Weights of a small multi-label audio tagger.
Model: 6.16M parameters, activation gelu, width 128.
Rows from block 2 of a small multi-label audio tagger, named by matrix and row number. Rows with one number belong to one neuron. Each number is 500 + 50 x the weight over its row's rms, rounded and kept within 0 to 999. All counts start at 0. Numbers have three digits each. After the name is the row's rms in percent of the matrix's.
After each neuron's rows are labels from the 100 clips, of 14976, where the neuron reaches its highest value: "strongest on" is what is common among them; "lies over" is the class under the peak. Only what is clearly more common there than usual is listed. The data: synthesized solo parts of chorales (CocoChorales). In brackets: how many of the 100.
# fc1: first MLP up (model.blocks.2.ff1.fc1.weight, 512x128), inputs 0-127
# fc2: first MLP down (model.blocks.2.ff1.fc2.weight, 128x512, transposed), outputs 0-127

fc1.368 067:476512582469510435515499475518546428457514459471396474489466517385553497509474427506409477503511517540477545489549449464532387539416474524553489568512469541462455544535514457452523453465468449505557511576576521471578450530508542477428466436556504568467414432539539527485520494377475549578501407464427533463535483504519617572463416488505452456613498446584427534482480544619476505523493
fc2.368 066:527415436478486452483467585516517540495447482547466472461527438475386493531511559519500529470476547444449454439599574457472475517555482509472517460584427507547497428469497481631548480447589473577547534498536488489487505597449493485521432527510564535484619415511504577563497474439527501435608570539494517472508477446420463499539531458445478450500529488458539437631537469403497428468594
strongest on: note F3 (68); note A#3 (41); note A#5 (32); bassoon (30)
lies over: F3 (68); A#5 (32)

fc1.264 088:602520535419451499445542561487487453507501544434469462520562471518410461463516460582463496489501624459444456446432576474478548561479492484462484586485531518553542534511521613559513510455472499601463550460448483484531438544572534391589484499459455509413501512478483577562507432498604517524471547568459508413462416490480583562489549504537403400444571482455529542474501530507494432531452
fc2.264 082:559436453519483500493460432524560452463481432563499594511589450410422500532580506507499529544374504422564459501570540542543473547566426548537530534474473551469514495536548565480486526450496572466445488508558510454516500514417616497457431498482452455394429537505468381531521561509479508498467564489511494481468559515494430434530486405466458512569479445544419563469629438433517543458516
strongest on: horn (92); note D4 (42); note B4 (30); note D#4 (30)
lies over: D4 (40); B4 (30)

fc1.116 086:523550560540408551494500548511509534530573409426498501481436528443614588499426543469578566431539459443552511497451494505467499396447523424500439527582460559446521494489480451477558481439458468560509566492512504461547468520473473573513421574526532509579516528490459553601482539448404569478513471533602478518462504521463489556478491591484372548527445538424515439430433537458562438503490
fc2.116 088:637430558470490541576470508544466539507449507593528485513542451391513572478504520568391443482471474495509511442461446493600448580501427495477577542494562541438546559468399453510507495549465542485519544555462532550424523474526526461538527566448481487548416432512494483453450578538503503561478551517497492477555532540536448501510568475465648340500484509551432522487535498530417511548516
strongest on: note G#4 (87); oboe (70); note A#4 (46); note C5 (32)
lies over: G#4 (78)

fc1.54 104:519376487504462499422432495530602513526530455616556434511558531404595541453512564466466600431387437417541467500506503549506439496563514445561527586587484463479468570553429552500464502487509428483467509510520554579514561493495465555419506457500556427573461434458422511502420524490460581481478520520454526426501426495452546580457499477526512532443507458416459542490528474427516494501498
fc2.54 102:487489506531498494597480495489465504492493511457478536416556534511540551467434469529480404496583440424433436544516503507531557438533496503532518486548508465538530531527468517396540492493452440504515546547508443605498475512418511541392462486359559467585470488508499521460499519443565504530526359476418474469445538582436554442428515541503492460437516469395358514455482552494594519397496
strongest on: note G#4 (99); oboe (92); note A#4 (56); note C5 (33)
lies over: G#4 (95)

fc1.244 102:515499447545485498539515571511576525497475551428506582497552510418545432611552542493399511532573454422430550480582510437482530418506457570577550592436543480636566507451551507497485451477514530502570488467433544520578471435518463516452517576436551481518554459412579486501541509530464536561546481556560411463435486540476552488455412387498528536488559510495459505509500436440508557529521
fc2.244 102:542384532461581434541467559572629454538535471495448455558575536536439516526485450562490533568563633447542464436481590477534528534526577551561429570492514395583461495435553422508493570461491500523467467531486455551455481432498467503469481512474518466558397506525521589529532526510491581436502485504629456564582514522435556490517484491473482593565474521459459527502469474480485518539505
strongest on: cello (78); note C4 (69); note A#3 (40); note A3 (30)
lies over: C4 (63)

fc1.466 098:543508498491422468548510413447466501541540533490598574485433527419476544558446549490632531505484436578581550535506476479464414482448465432392573520607465576558455536423501530484537442522518532540562502496506570530527395495582462508399508426465428441538452451482416474519498518511601575428430475463470492493494533499504458560536548506482528577514497423532519519575519454501532459502560
fc2.466 108:466500546474494604451443560511517530497540492441525609578501528467560564463466449456574501549494535574520447515494522523457437417406497466389492522559523568512462516484456457554588577473469586472525418578402451499434447408490536551513439495519455478533514476502396521444506534507416460509535485504529465419541471570449443439384558577545449517535571433542450441563480538527512509479499
strongest on: note G3 (100); tuba (43); bassoon (37); note A3 (36)
lies over: G3 (100)

fc1.69 100:473468543442587552506458539471471472547459502502568481523470542456494487419437462429466535510474516555450534461485540449446515505520473551550475515422560406423535482452418434524562521582536613544499502539526502501546475514659494484455523517542507470463497447518486454596473491559552508496519471496557510515616440567431496599548507569392468540498564411535465421411449494515473573386474
fc2.69 097:529503610497490439547465486498490515590533543460495388456582592483520542507547482585534540415474547501525400411571471517456558455421557433424497490423504474546435420551406450449416539467401614477569461477496499622544492493514559494558495481440517531484479504515521483514463501459459521494528552488546462545416445521461471450545489521477460595502585456557493518411447523492448509475547
strongest on: cello (66); note B2 (41); note B3 (28)
lies over: B2 (41)

fc1.383 100:482435532467522522449413455446454478466471469470465450548492477440590473537512526565534506559486466396468471504582534589518541403500505377444516488566480489499527594495547484549543445436483479542609470536442536556434518528519420399522490554436439504549537543431452457476499475452436465378470561452537452436505414401410512518496476507451480472520546502433484440447539559454464453578488
fc2.383 095:443540465445534570491622552514486578446494472441483531449482473484558568574501454440559453543510480473539494509493538432600353550509388565541534595526507491535465487467487473439490587534551550505502557548572582483421467437442487459420474515443441489579337467513549584467572539506456515502463510530502485457514473522437474481540534428483450489435546519473519443445439472557512496526481
strongest on: note G3 (97); note A3 (51); cello (45); note C4 (44)
lies over: G3 (98)

fc1.330 108:429501484577453493530513612404542473572524487572508568432520501469531460569480454508537485434511511536521541549598532528527495429526543484588523491471590467559437545473560491559562516484503538446510549481476599520483497464558478466526489541491508497607498514450600453479567529431545526525585468463537549491590527497565595527609480440519490491494571486534621500562399545459452466619522
fc2.330 097:537528541429454508519539546509492571611526529517485608503514483482467581555496568643473472531412572553440479454533556463417503557506448544431514476524552579531586483488535541422393459534420500493461417527421434510446474480480426520501485542458464521526553483388565505472485391457476474482447531508494545594497482540423569551547513434494467460447406496427440466472490443512507506519506
strongest on: cello (68); note B3 (35); note C4 (34); note G3 (32)
lies over: silence (47)

fc1.96 093:403479543415513550514443563526414554503500483474533619524428501460557576508521481621489512518445469475467568606475519562542521422523566472519527560499429428441437527579414544503485482500505511414459562556498469471488480468467479545465482502525573553528492570579429500536551466539493515449544413498579553574473452448534544494411491521471474557548610514519548456579467538568396511516538
fc2.96 100:540408447478616500412562459484532501527552537586525400401486611511531556515585541514397516504482524582462553567587604365522463527498455457485460493497522586483559487462471542459502519542564488534544568420530554490507453559450523445434495508559478494488477388501540457428420529427444432557485500472434503561472507531489452460457497481551527450515537478485487469502536510517521559565443
strongest on: note F3 (66); bassoon (30)
lies over: F3 (65)

fc1.141 095:568555527493412550487528527473529511436621440490475492523456539480458425513539503532390377465567538495489604486475429541486518559558479522547507556485534541488480515501557614423500459554481372515524559575501548470449459541592533548539488578469541502410534530439414513520546561546446506469463564567584474435586543475522504518507487422550504519486517503494596465450477476534403493432499
fc2.141 090:536486500498481486528482536544470499485513526490573403598509531467564516429377492563515568449578524468562524557563493506464441541484507455591507569461512461533460491500519493499443402461498587506569529499487538442469568446572516535554440468576458531536551484579401447619538490446484469560493554565466427469494467451496537395492412542506547520578517487577557579511630481462475453538442
strongest on: tuba (96); note C4 (96); note A#3 (46); note A3 (29)
lies over: C4 (96)

fc1.406 098:467514507597410514570536551540459428440552541522446600540491525437557528475453519469540519455490411507526486439563551503490460417461521561499504464541564468622512488501465517457550498472485526443534493428453499486460464406502430643496536406503424527508436492417374500429487554476494580399545475459511477571543484543385505582527552538475481560475484511504565471530521525509458494453575
fc2.406 099:539481541472502490535444399512546542606516410418500513468521508561393483456498541544622483497501471585563445498463534508459471487506540502596466483636515440544456438551493487462532597475459504469539470575414435454453443480503457497510528550443475489476417419440450416435556555467517448506532433569434457522495547569544588473506564501522385524532505478513428527464511483505435435533542
strongest on: oboe (95); note A#4 (60); note C5 (42); note D5 (41)
lies over: A#4 (50); D5 (32)

fc1.340 101:440501587483523476584560490473553498493445427500468556544487469461434516497475540503498635490501452497419459527472429545541436432492554428550460529487444443471523551529501536443533424434540474491418562564555436594460617437426557620550539499425452490446556455476495491425417583424464521448469507474524479484507545488469520451503454515495448632573504414473492545548526505514548466519473
fc2.340 096:599408441462408480536512535526505573461545496568570509411545626421570557508452454447581544471511519435537536544562542548553513484506439442540555535568498456463419426496534500481417582521478454509425457464511494445490513472449463561434402497491483566495574437550571446523444465437475484546587419484508502455494505445513472466498491481429524491541445506436492476443459515460487526435631
strongest on: oboe (63); note E5 (57); note D5 (52)
lies over: E5 (52); D5 (27)

fc1.219 087:535480540522555394589521506516484557575497567594440541572423474521463600462418509563458449466522449579466574439478529527508479480428525564506530518470448522541583436454458468458513405483551465466517506445472515468528562539534523607468481416577545528492552492480476557521541485544477547474519501473505413475458531529482462576461423502540480536419533584486504374468543633490410434485480
fc2.219 086:539407519453479557545449449547507572474449471437491444450497560480554465537490509551430520573527430374530465535590442539522615517496551536477547486574436457418486558480419409396567561440489490459575519516428538481477481532527418473564441562576533498492482500440457462568515520494535485527479430411472514577544444488453518510527565483482549513521582462423566544432440491489549567552508
strongest on: note F3 (85); tuba (45); bassoon (38); note A#3 (30)
lies over: F3 (84)

fc1.5 096:577542537578480544422479507471479489480411474599529461530445574478503515559554487536550547511496485549612449533429452480526541451462507592431413546562447479430556469597491480528427541522453483498537540530596539487521502463554557513476481467494551403565472519521532492647440511530500501560492492496561490424522602512521464514430526481420573482520472584505571565490478528397497612473471
fc2.5 107:446498420503524530584471571511546546485551607587558545610534413511555456475422573533410455531522528543497527495550484547517583528479553505456545522542451497510513580508477463490492401571398441525508533431513475516530509498436610397445558576450615537500465542483525560470494434482556495369528534536548431552543470574518477509534518521512502565521490447495513569441467486531589502520492
strongest on: note G#4 (100); clarinet (99); note F#4 (52)
lies over: G#4 (100)

fc1.289 115:501459518503448456485463445583545601577537423575521531538552439509517573510411577525447562507433510597475420535454466523503460413469490581510463520540492503511477538552491478637576423544478553512508530510495552429591549437582452561522476506495479497420472474499430500441534497470528569558532527508613540512482463496508502550593479517459517451579382515502522470508504365565546526517477
fc2.289 108:480543504495499474531470493561511450481484537503453476480514479526572441540539513492498411487421519510414571445445518509491517579453510490531547424496581593461562465525540454560553554479492516571557496472547563562426510459509543509446521486464417508534418485553506517493541522471478426517550482362546582458483568461530538527638531409428452562483483576608529490585581483610553499608492
strongest on: cello (84); note F#3 (75); note G#3 (41); note B3 (33)
lies over: F#3 (78)

fc1.159 103:458460536471581411444524487581505519491467519517530547525422514478473534540499535600432553430431510539519592517469437514545530491504400483500476499444462501542439577550433451610526441519478541527598473501447479411444498583495560554445425478441584475556594560457377504439490534543454525517504459455445408542434533534484498475493561561587545533556535462424515435470463500475468579523520
fc2.159 107:471516542474467461521479552465428484608402413510442566453477573569495561596528500443551514511457459542538419584571580398540536451443601490554455554491513571487497515525490500437509426476462500526413519497505541463491377495498508504445546452588516605402440445507520419445550498500498470536476519527470526491513541523496457421475576481454505574504509454525527499620440493502582472573491
strongest on: oboe (55); note G4 (32); note D5 (32); trumpet (28)
lies over: G4 (31); D5 (29)

fc1.257 095:428501485554443432505455451501501477499435408510611472547552508449540528467428465459575584474521524511470468560495477466497558497405490483495521522538486487568578423435548451499583557513497517498488428534409423552459570417488496526408479452488536537474440597493572461530450459502546600573382464510534477508455626496466560497483527469510402512538461422495512555510512547497599513544585
fc2.257 088:536483515520475478435409543448518456455456465415433444521359455523535538394508439464483521511478484451543595496524540437478548500477583448505551428481495432485511532454452618479480435436513489520521462509536528513512550543493557471572506603545450484551524489566533460525584564593380504465565514527425573546548492540450510543538457500538643541471496504406510553533510518453520577542538
strongest on: note G#4 (91); viola (69); note F#4 (28); note D#4 (28)
lies over: G#4 (91)

fc1.201 111:518448517569513496471497504462541521565511503478485431495486565458436531541537535580469470525548559510479552453576378516541516490550457523488522414502617480551580617479455405468461572540496398543451616554413537501461472449449432539528471403482426491541582473547447536503407488605526547487479494561527545472504450458359580523516503468477510537498470512472428489457457469509523476468556
fc2.201 118:485570507553475495493460537567528469492489555461425449487595511488553425519446542489457496492469430468552442484583595528492396540465467470665440503485566397539502511538467540508430504432507480415517536511500614543492530403437532465488433530496541572554513566441513501513476475565490458555444450491359517533599495474472511541455503532502543533440520420543471476450606536552448466472512
strongest on: cello (90); note D#4 (78); note E4 (40); note D4 (33)
lies over: D#4 (58)

fc1.448 085:502520548541549503523568530585506468528556488520569485579589529530506534490530511483519467541532483465454488492469434563482487409524438587390396455435546565463501521503447456510592486502469382463542512604474542458616556395557486509528552595481522533537493449492457402453562426529526483479485502572502516432547486574537399480522566414542473528552472527548583509434505562518490525543440
fc2.448 085:557484513520569486544437415546460435473536542507392486528414530493495482494453596462433546392514477558536524538430596465473455575573474508539458481485479522490561555589495519540454531522534485489557519572524421445444560526545479479481531496403530571456487608538558614471460511514490503487501540501444494534519418561474535519557442404365444489436455447486574511458602476467543531501539
strongest on: violin (51); note D#5 (39); note D5 (36); note F4 (27)
lies over: D#5 (37); F4 (27)

fc1.300 089:466455571525478450471566529421569467407441573583404444529469622625514476490462523487473605537511467456533492455566500595553515539456494532576573504555509511507482561475514434515475530523504415488479584506545530541546466493570570508497505489471568528589500462497531483500417567504552474496545546569510501501506526499552505448437554420423527535540524507458474416449522593585518526400403
fc2.300 096:531435571596517521489470487497417526537632520572525538519565493506448472381470508428501564531455470487462516494472510425538570479509478510610464505537505568480471427620577498523481531472597528493529554485523510562554498464531542551434543492541480468526438495527518563600521552473416572565451380511438464473500463421454393579524519536461514603480493447415467486538519472438471493504543
strongest on: oboe (100); note F5 (49); note D#5 (42); note C#5 (29)
lies over: F5 (28)

fc1.262 094:459491585463493486479562488527521473552481554412490479505532419433432585467418449557467507514510495485474471493546555367581510524444355490473556563469453575473456531488439449482511500495456498489516462409535532469497465595488577431478538542491549468455526510529583439544546514514447576442489458607542437533502492455587535392435431456538446465535522491461561524461491583549525449451595
fc2.262 097:489381400474516529535601475590540492486497421445477525596561404487417582480476502557540527415580553540525482426471471516513527468550425469476456492576493502409475564438507506550460485463529448472484473546525496450549407503531466558487558512460566562499611506470491426420478504547477513554513438529514532551527483553466510514405502595437449474538436481444345492506512528444459519485493
strongest on: note F3 (100); tuba (100); note A#3 (46); note G3 (36)
lies over: F3 (100)

fc1.332 106:482513502555451523428432379452493521538405542491486537574536546511487505537460399502421552557571389538537425480477542603411467503552462532554436471418552517493462463482577496500496455493518536495557520488465520535552644399528551472532511525447495483424479529474512416526454502540562545533566437525488507548544509459463517520625445523548486546497451543596550448485546444467523434574541
fc2.332 116:473489458559521431514504532484446499501546477528452483501610460530564460543545490528494492488472485466494568419526563540509559423495438482450506507517502386475536439522549561507413427492510425572545474551477445428548511420433508504479536458511401521459444459457538437499549510567466551536497417585542446499460540506392579575531547462452592478443509490575581458614449462525480438621430
strongest on: tuba (50); note D3 (34); violin (34); note D5 (33)
lies over: silence (94)

fc1.386 144:565468536518526477384503506582548530554491521543413534457480596494447607401427490542413466487488474492508462516558588511519605531463408530488440481484453513458579485533459498483473577461468394430522528561548532469429500637446552532437488528485593489527467489555513515547588448444450432451460479541498494510600496473575472540554508387435490435496545522467539494448481489517473505499547
fc2.386 138:568450520506491495554478441536534563533464515509565566558418444503499539506500456560528556475537542459558416489512447463575553575510496467523484397532464526478452531441459454492518520432522402499515528530433532515464473614481525540463467463523514385539477458480516481496567512490508547518488449523465438481602404455534436495420509593518545545544451533407535337486400528394490456550592
strongest on: note F3 (100); tuba (86); note A#3 (50); note G3 (39)
lies over: F3 (99)

fc1.112 128:525528536541505415497523423483513583480478490455521549514440564489522498485519520442513480548566500467517417512421443460457525587430528561432471396525420504546507481435498422524588450493526537426489617601503548507516539525554580501490479589453538452558456535477498521571506530505467502559558540482457559557387448394542479460492485550449507440496601470519613509409485483488434439400493
fc2.112 122:556458504476451516412384518474519444522581481506479491456511502533476504498558546464427531552588517429525478519515476513507353522504511542542501435505476491532577483467478421544555504399440507429480503474528460515415454409589555465408480497531466491509508527511542514478414472563438504495532439466418556477507365414389549525449416490461517565583496483567534505494473526449407479404467
strongest on: violin (100); note F5 (97); note D#5 (32); note G5 (27)
lies over: F5 (97)

fc1.83 104:496512467523389467523570465437474497447466501403503650517497461406474542606546456502496472449477395460565581497565489537542404508518460488494453570574482495502464593548427463500537459456484494507565468560521477462462435564557529482493515435574492504446519503526405488506483590545450525394435456553399430562503513511571528496514440442583467540424513463479516534523480510456426498546541
fc2.83 111:454360494564522505544549451511429558449528477481445515482530558455406566568477538539487517488557511652495473485473427552478492565448532436491512517550449602526548475509376455477480498473558373565411488549477459527538498457565481566421569507465552553560472455484501451506501523449434580486523493480526415449496483499459486509389474512437511464482455490532499454608473421500481504499413
strongest on: note G3 (100); cello (97); note A3 (58); note C4 (43)
lies over: G3 (100)

fc1.174 100:535546504530486408461472406530513472539472525564544590460495557482457593522425454487471429455525456407454416465459493503515559529524518474548375442503497485470552550444436449559517450541493513508568570516411505484536454567534489471599479514513467454545450512579459546475451536489502522623509473537489569508514465432550472465495512589476502552522626465570505483521557561543388398405513
fc2.174 100:499438588574411503470593460523451509455572520560538483448457490417471485471560469463462485516567547530493541482435413435531459599452474441570456446440462553511447485479535437470517569501463552485423576553450549527374452475589467521461540448518558437523477492432497487516471529483432476542504465456469566462418362451521522548529420429446507447446410523537446484540472559514559521516551
strongest on: violin (75); note C#5 (39); note A4 (37); note A5 (27)
lies over: A4 (38); A5 (26)

fc1.204 099:499469489484462489484545510444506511523449577445460516498567452600433482560463501405517577467444530487371605488490446437452587461478424463452491492447521506460560456476484453370484482493481490460483589488473597547438492492521528438513447622449510428468560523438600537531570494497479482561437512487568441526444437534497508489514466546546463561556508539506594538516389473472417501500585
fc2.204 105:607548504515496552471496482583584418468517485525397567470497548518524429538582477587437564537476546516510488597460538485445405454451567486586587470512580452569532527596476484484448526486491559509567434423512415509435526557495410626574466517510517397538507592533549539480575519531498435512446452456485500552514514493502501522433423444567537531486483462496541517552508458494505509477441
strongest on: tuba (64); note D3 (58); note D4 (51); note A3 (43)
lies over: D3 (56); D4 (44)

fc1.456 103:544458528461546492470531448591411519433446566418537598431521503450512518553482549588563517538496589453489589568561544543503518496524571525457483549527551554546486526442490444433534560497483492503597573563528529529561420504479531436589492478462486504463541467581518576506504457530491506456507529498476614438436554562529515580488420494418549568554407484466594468536570453566473544442507
fc2.456 092:405428468579415425480510455473517489420509486510628498475520501592592455568486467490524409585530492525539502576428523511528493537456547505488449485551515520547502420482513526663559490489542495521463556550491583451401439482538549503498493489513490483433541464513434457418446506514464461507571544395433437514507542488487468452513485494503402613570506533449533467555554515461541452589486
strongest on: note G3 (86); tuba (77); note A3 (48); note B3 (36)
lies over: G3 (85)

fc1.93 091:491498528460589483519523395458524500541563413539532537506599494492470379465497575462483535412515530513544487499474547554527433439518440438526419486461535413497439429498385508458488487520526477548502496575507603559453465547485451451488450572488442507470539438482502598542547495515488540567491479416490554522574488483544393560571448404443448419529461419546475546529472590515421515522515
fc2.93 091:511484499556496546424495449397526464551562498471481573562527466479548511415440615608524550510490538492458474489553438531445569527495415507505483469490563547547485497491457431403433456575525600493541546493480467500546466564486494512541526580605526587455474554435408491421519480518509566510456530529418526527510500578581494510516436449514405486496505540433480563391395493512545513428441
strongest on: horn (76); note A4 (76); note B4 (45)
lies over: A4 (76)

fc1.80 100:506466523454479524589577522532506550502428468519488439462513402502498519387550449529536434506465562520469548538485548540543537443502512477508566521500622460511579421499517498456564491534477506520602515535567456522549530550520476487584584540514514371534475509486623534601417477548551520419475455455599521535486471517361489437531530572467484541473520550595525528484518600466490527463541
fc2.80 098:421522529521495476457512562540581464433460482468498371500500367510544570599493423579456454442495519568524474478470459352471505535432564484471556488450412499469559475495523493524478493483461533492453545413500504468528478521550576518439466537515397449336457445482503451583447495481513524506485496551467433499490426465536499434482464460543496606462482571466444513507496434536419502487445
strongest on: cello (53); note B2 (45); tuba (44); note C3 (34)
lies over: B2 (45); C3 (34)

fc1.102 099:417443564581503432562458412426536499533470526451462410463508432445502471407593524416485413495494467536512549454571483512451526482467501548467569476529464524518615438448531502597548449434493524385531495519539487457540486572438588522477559530494475438556479455504581491565459521479576451450543470428501417437419476440464563415492445489528489589488485508461557513435442495547529481537506
fc2.102 094:514437485500590511465515600563518493558517481563424509538456492474434523457531495527473512545506560498487501509524366527474510553472483486541619505443477412522603412461474389502511496548493575465535481484405477533506475526575539417549512473487393497499555573526511488555458451515440573474530547526501449546487556519589476569529501460541453464466585576526544519542550558396367456429457
strongest on: cello (48); note C4 (30); note C3 (26)
lies over: C3 (26)

fc1.388 121:495490610484422542458410498550459436464517515513454551519540486487498492499479504509404470613530459477461518371544558522440511486466614564420517522522457583485453397552479489509458512538453529513501567500496501439520460471556534490405478565456474537456485507560487570505550483446503500603565505629617522472440505409396480495548444533424488509563480551473536500442477439595505514472458
fc2.388 110:548485500497507468560396507562369493441528503528479550521487452468515588501446474538421548476551499473465492494368452446517570547504571484482569495483499459538488514590533523547540414467532452472469483529475435463362541492577500532410453451530492568508540457607395547507498463560522528490556487446580559465538507563499561449546473497433404584506514419467553444498511401540507530560515
strongest on: tuba (89); note D#3 (74); note A#3 (49); note D#4 (41)
lies over: D#3 (72); D#4 (28)

fc1.55 106:493497533495523485494574583394574503397447526569478559499406492526467492537555465555511543436461509535456460497600505509514589507486491433542518378406444515575521567481481587580589439532533566476446527520447461549537515523524556389602428479457503498571548430561476523470511494411538474514419581543512449516510523492553500464463524413485515470592502529492489594513531586508513521483538
fc2.55 104:514533542490470436519564511507466577486581503513429539502548515556483462532553477488543496470540543514481399561442525487507478538541543412441495491436464533420464500457552482464477485572545567579501509514617524496487472521465473488462576507587515551474393505447531571493591428458523460535580529383463472533533518396340436617458578574453589510546509491514538445563473541521486519483521
strongest on: oboe (98); note F#4 (69); note B4 (32); note G#4 (29)
lies over: F#4 (68)

fc1.150 120:457457536529478495464549489546447490481464499425582619495601544514457574483578412494438481496508427543492455457435473428522575565495505409472487534473479416520490433537535443487507466483552523520513561508476521481504512564475500568528529503516546480544496497525554543504587559551508444394496648531468599524515459563578463383398429561479394481473591519453558444478529537486468487486552
fc2.150 120:529495496471556450615456515539509514513496583442515472387528462430472448485492551578554563522525561515445393518441477440588510463477490463589503422493495580423462430464530595506522517490488502482528579384524439514436532516492480462475434519519443563419484552521604376571528420478460470443482550482499487468460523494481476487491531581430618453483502413545494523580519453464480508531448
strongest on: violin (74); note F#5 (30); note F#4 (26)
lies over: F#5 (30); F#4 (26)

fc1.172 111:443430548479489579563493468431545578480501542412564539506490548520465503525596473545473604507558517456496504462450516410498528450434457465556434480545456530586535555518452578437467402506477398553485479431506589499499471532479559469523482467634462557445547609524497545603510520480525536574458562445453427575573430539521459513523445575495553497491469456511449527536470520409493511459477
fc2.172 115:546485492515552530517499478518556473466571515508455500548476450502629549539519511550503441529507401555407496449468470479489502544472453519550609554489389444409377428530492556546563542534500626396496571525520457455510508561457527432454535449539594476479565483490478529554550527469493430448496461502539536569439591505568480414396507534518523488450531494397548460518479542565525517542477
strongest on: violin (86); note A4 (55); note G#5 (44)
lies over: A4 (55); G#5 (44)

fc1.101 070:488536607539523593623480552481560625516483493553374572507509454542475460459586503562455582544488442490557517500581546462528519517440503471611529530577535475524485451547491412524526479404519467426485593485490536447466562565522451435511478538516486435431530499508517530529518501502503552497484466534467501565490522494480519492572540576513457539594459407523560529555560576561442572480580
fc2.101 070:592360594525454526480571477497479442448500510545420495394579519434437538544515514402509532569466526460444590561445503572532508497524516446464460496518561550420498405479559583555520592433493462523524590474507488539547487512557543571451516556551568541499592539473455531524482515549429492454461432533573503484545521538578490507456577532529497550543566544537514498407414520477504523464528
strongest on: oboe (100); note D#5 (49); note C5 (38); note A#4 (34)
lies over: D#5 (48)

fc1.20 079:597547437506487434542507490462538500394533543553554496456542440443524482488526509438479437504589410497516591518605449506559500532542497538459459463488430404507543522490457529548551515548538470554439571536432447508424494565446515459528620555581413473426450568560524420451435524490509540448598551509458470437448447443436449519472562550494468494417491540572531560566467476513458487469496
fc2.20 089:433544590508447476505549548470483536537422488430499463421518480411463540501573516414463574484491457490495372514478512568415487488473506497497569581518419606456557513544501483409524468461548510467399465492545530507494524475599486524611458537497484490602474445497523512452592375453520511535539540454490445458466473432524556497552473422551435475559516494479495467553430471522451492598591
strongest on: violin (97); note C#5 (59); note A4 (27); note B4 (25)
lies over: C#5 (56)

fc1.422 104:456471593390509550422520556522499520494501584442483515470455450445498577477518500531501482543501536524432496483531499471486529409514471534575592477582460465524603560444456505489533457495489412459509539472527532450551518581506549486496518483463533505574557451555506437536443519479467477481440539569450537574540532422524397451521538549484567478570523475499464542394528595711524514556497
fc2.422 116:471453483519477528496617523515530542607535439615493529448520483490513501598488521473586549471553603492468636507528505479453500553405489464485462533548466536466499485523516464551521402482570489442516464536470543424654459446520461432441562443613468529456526476475465474509499463544533500439417480569550441510516528551507513540554468461516581541462506500417556466501439533586476504586567
strongest on: note F3 (86); tuba (80); note A#3 (41); note C4 (33)
lies over: F3 (86)

fc1.488 096:489466450466484552467429541488493562486437521434578557526522470413565565567471441494512476513436448580536437573478456501464422584447498572556508533494558520597491562423495553399502549489577553571466462446429557458490497451542599492576537493524385505535534513427502493450595556502402566498511503512437450526469606500501578446534506441551553463476459485515476435485516523511487424531575
fc2.488 095:490577508469472486513536429453518532493492547532449458481515487543448527534499553457495527487540633383563533416523485515511480433544524536435468457543497547550465479494550530537565547434443487499505440571408393421500491484558403431494493427532503513519524485526460389490503488509504469451489404497555461493530446488421410601516489570571559607472553523474493493502580568535518560429360
strongest on: note G3 (98); note A3 (58); cello (52); tuba (46)
lies over: G3 (99)

fc1.302 102:405440469413481451513457569607604489422460423523472527537471515494441622526395550470484494472564439530530491484512562429528444555403439471530448439476477482532515540547499463429578498512525423424567550538541506571530410554512436629446496513423584549505515466504572451513519497499522512463508510484542426522484476432502493513549485578525502429563491586540522488534488575555552484555510
fc2.302 094:540459484499452471434446422560502499611420513514508583489426493508507452516537440486522421499486424482399584520439547436508384526449517560499404454473458637455538557490487497518460490506495460444531498531365523484436532585520464567476453496626536483493527383516473547533554427519512512504416526564498514534502488549493442466494457508467533450443489449413545508535462504614528533506541
strongest on: note F3 (62); tuba (57); note F4 (38); note G3 (28)
lies over: F3 (62); F4 (37)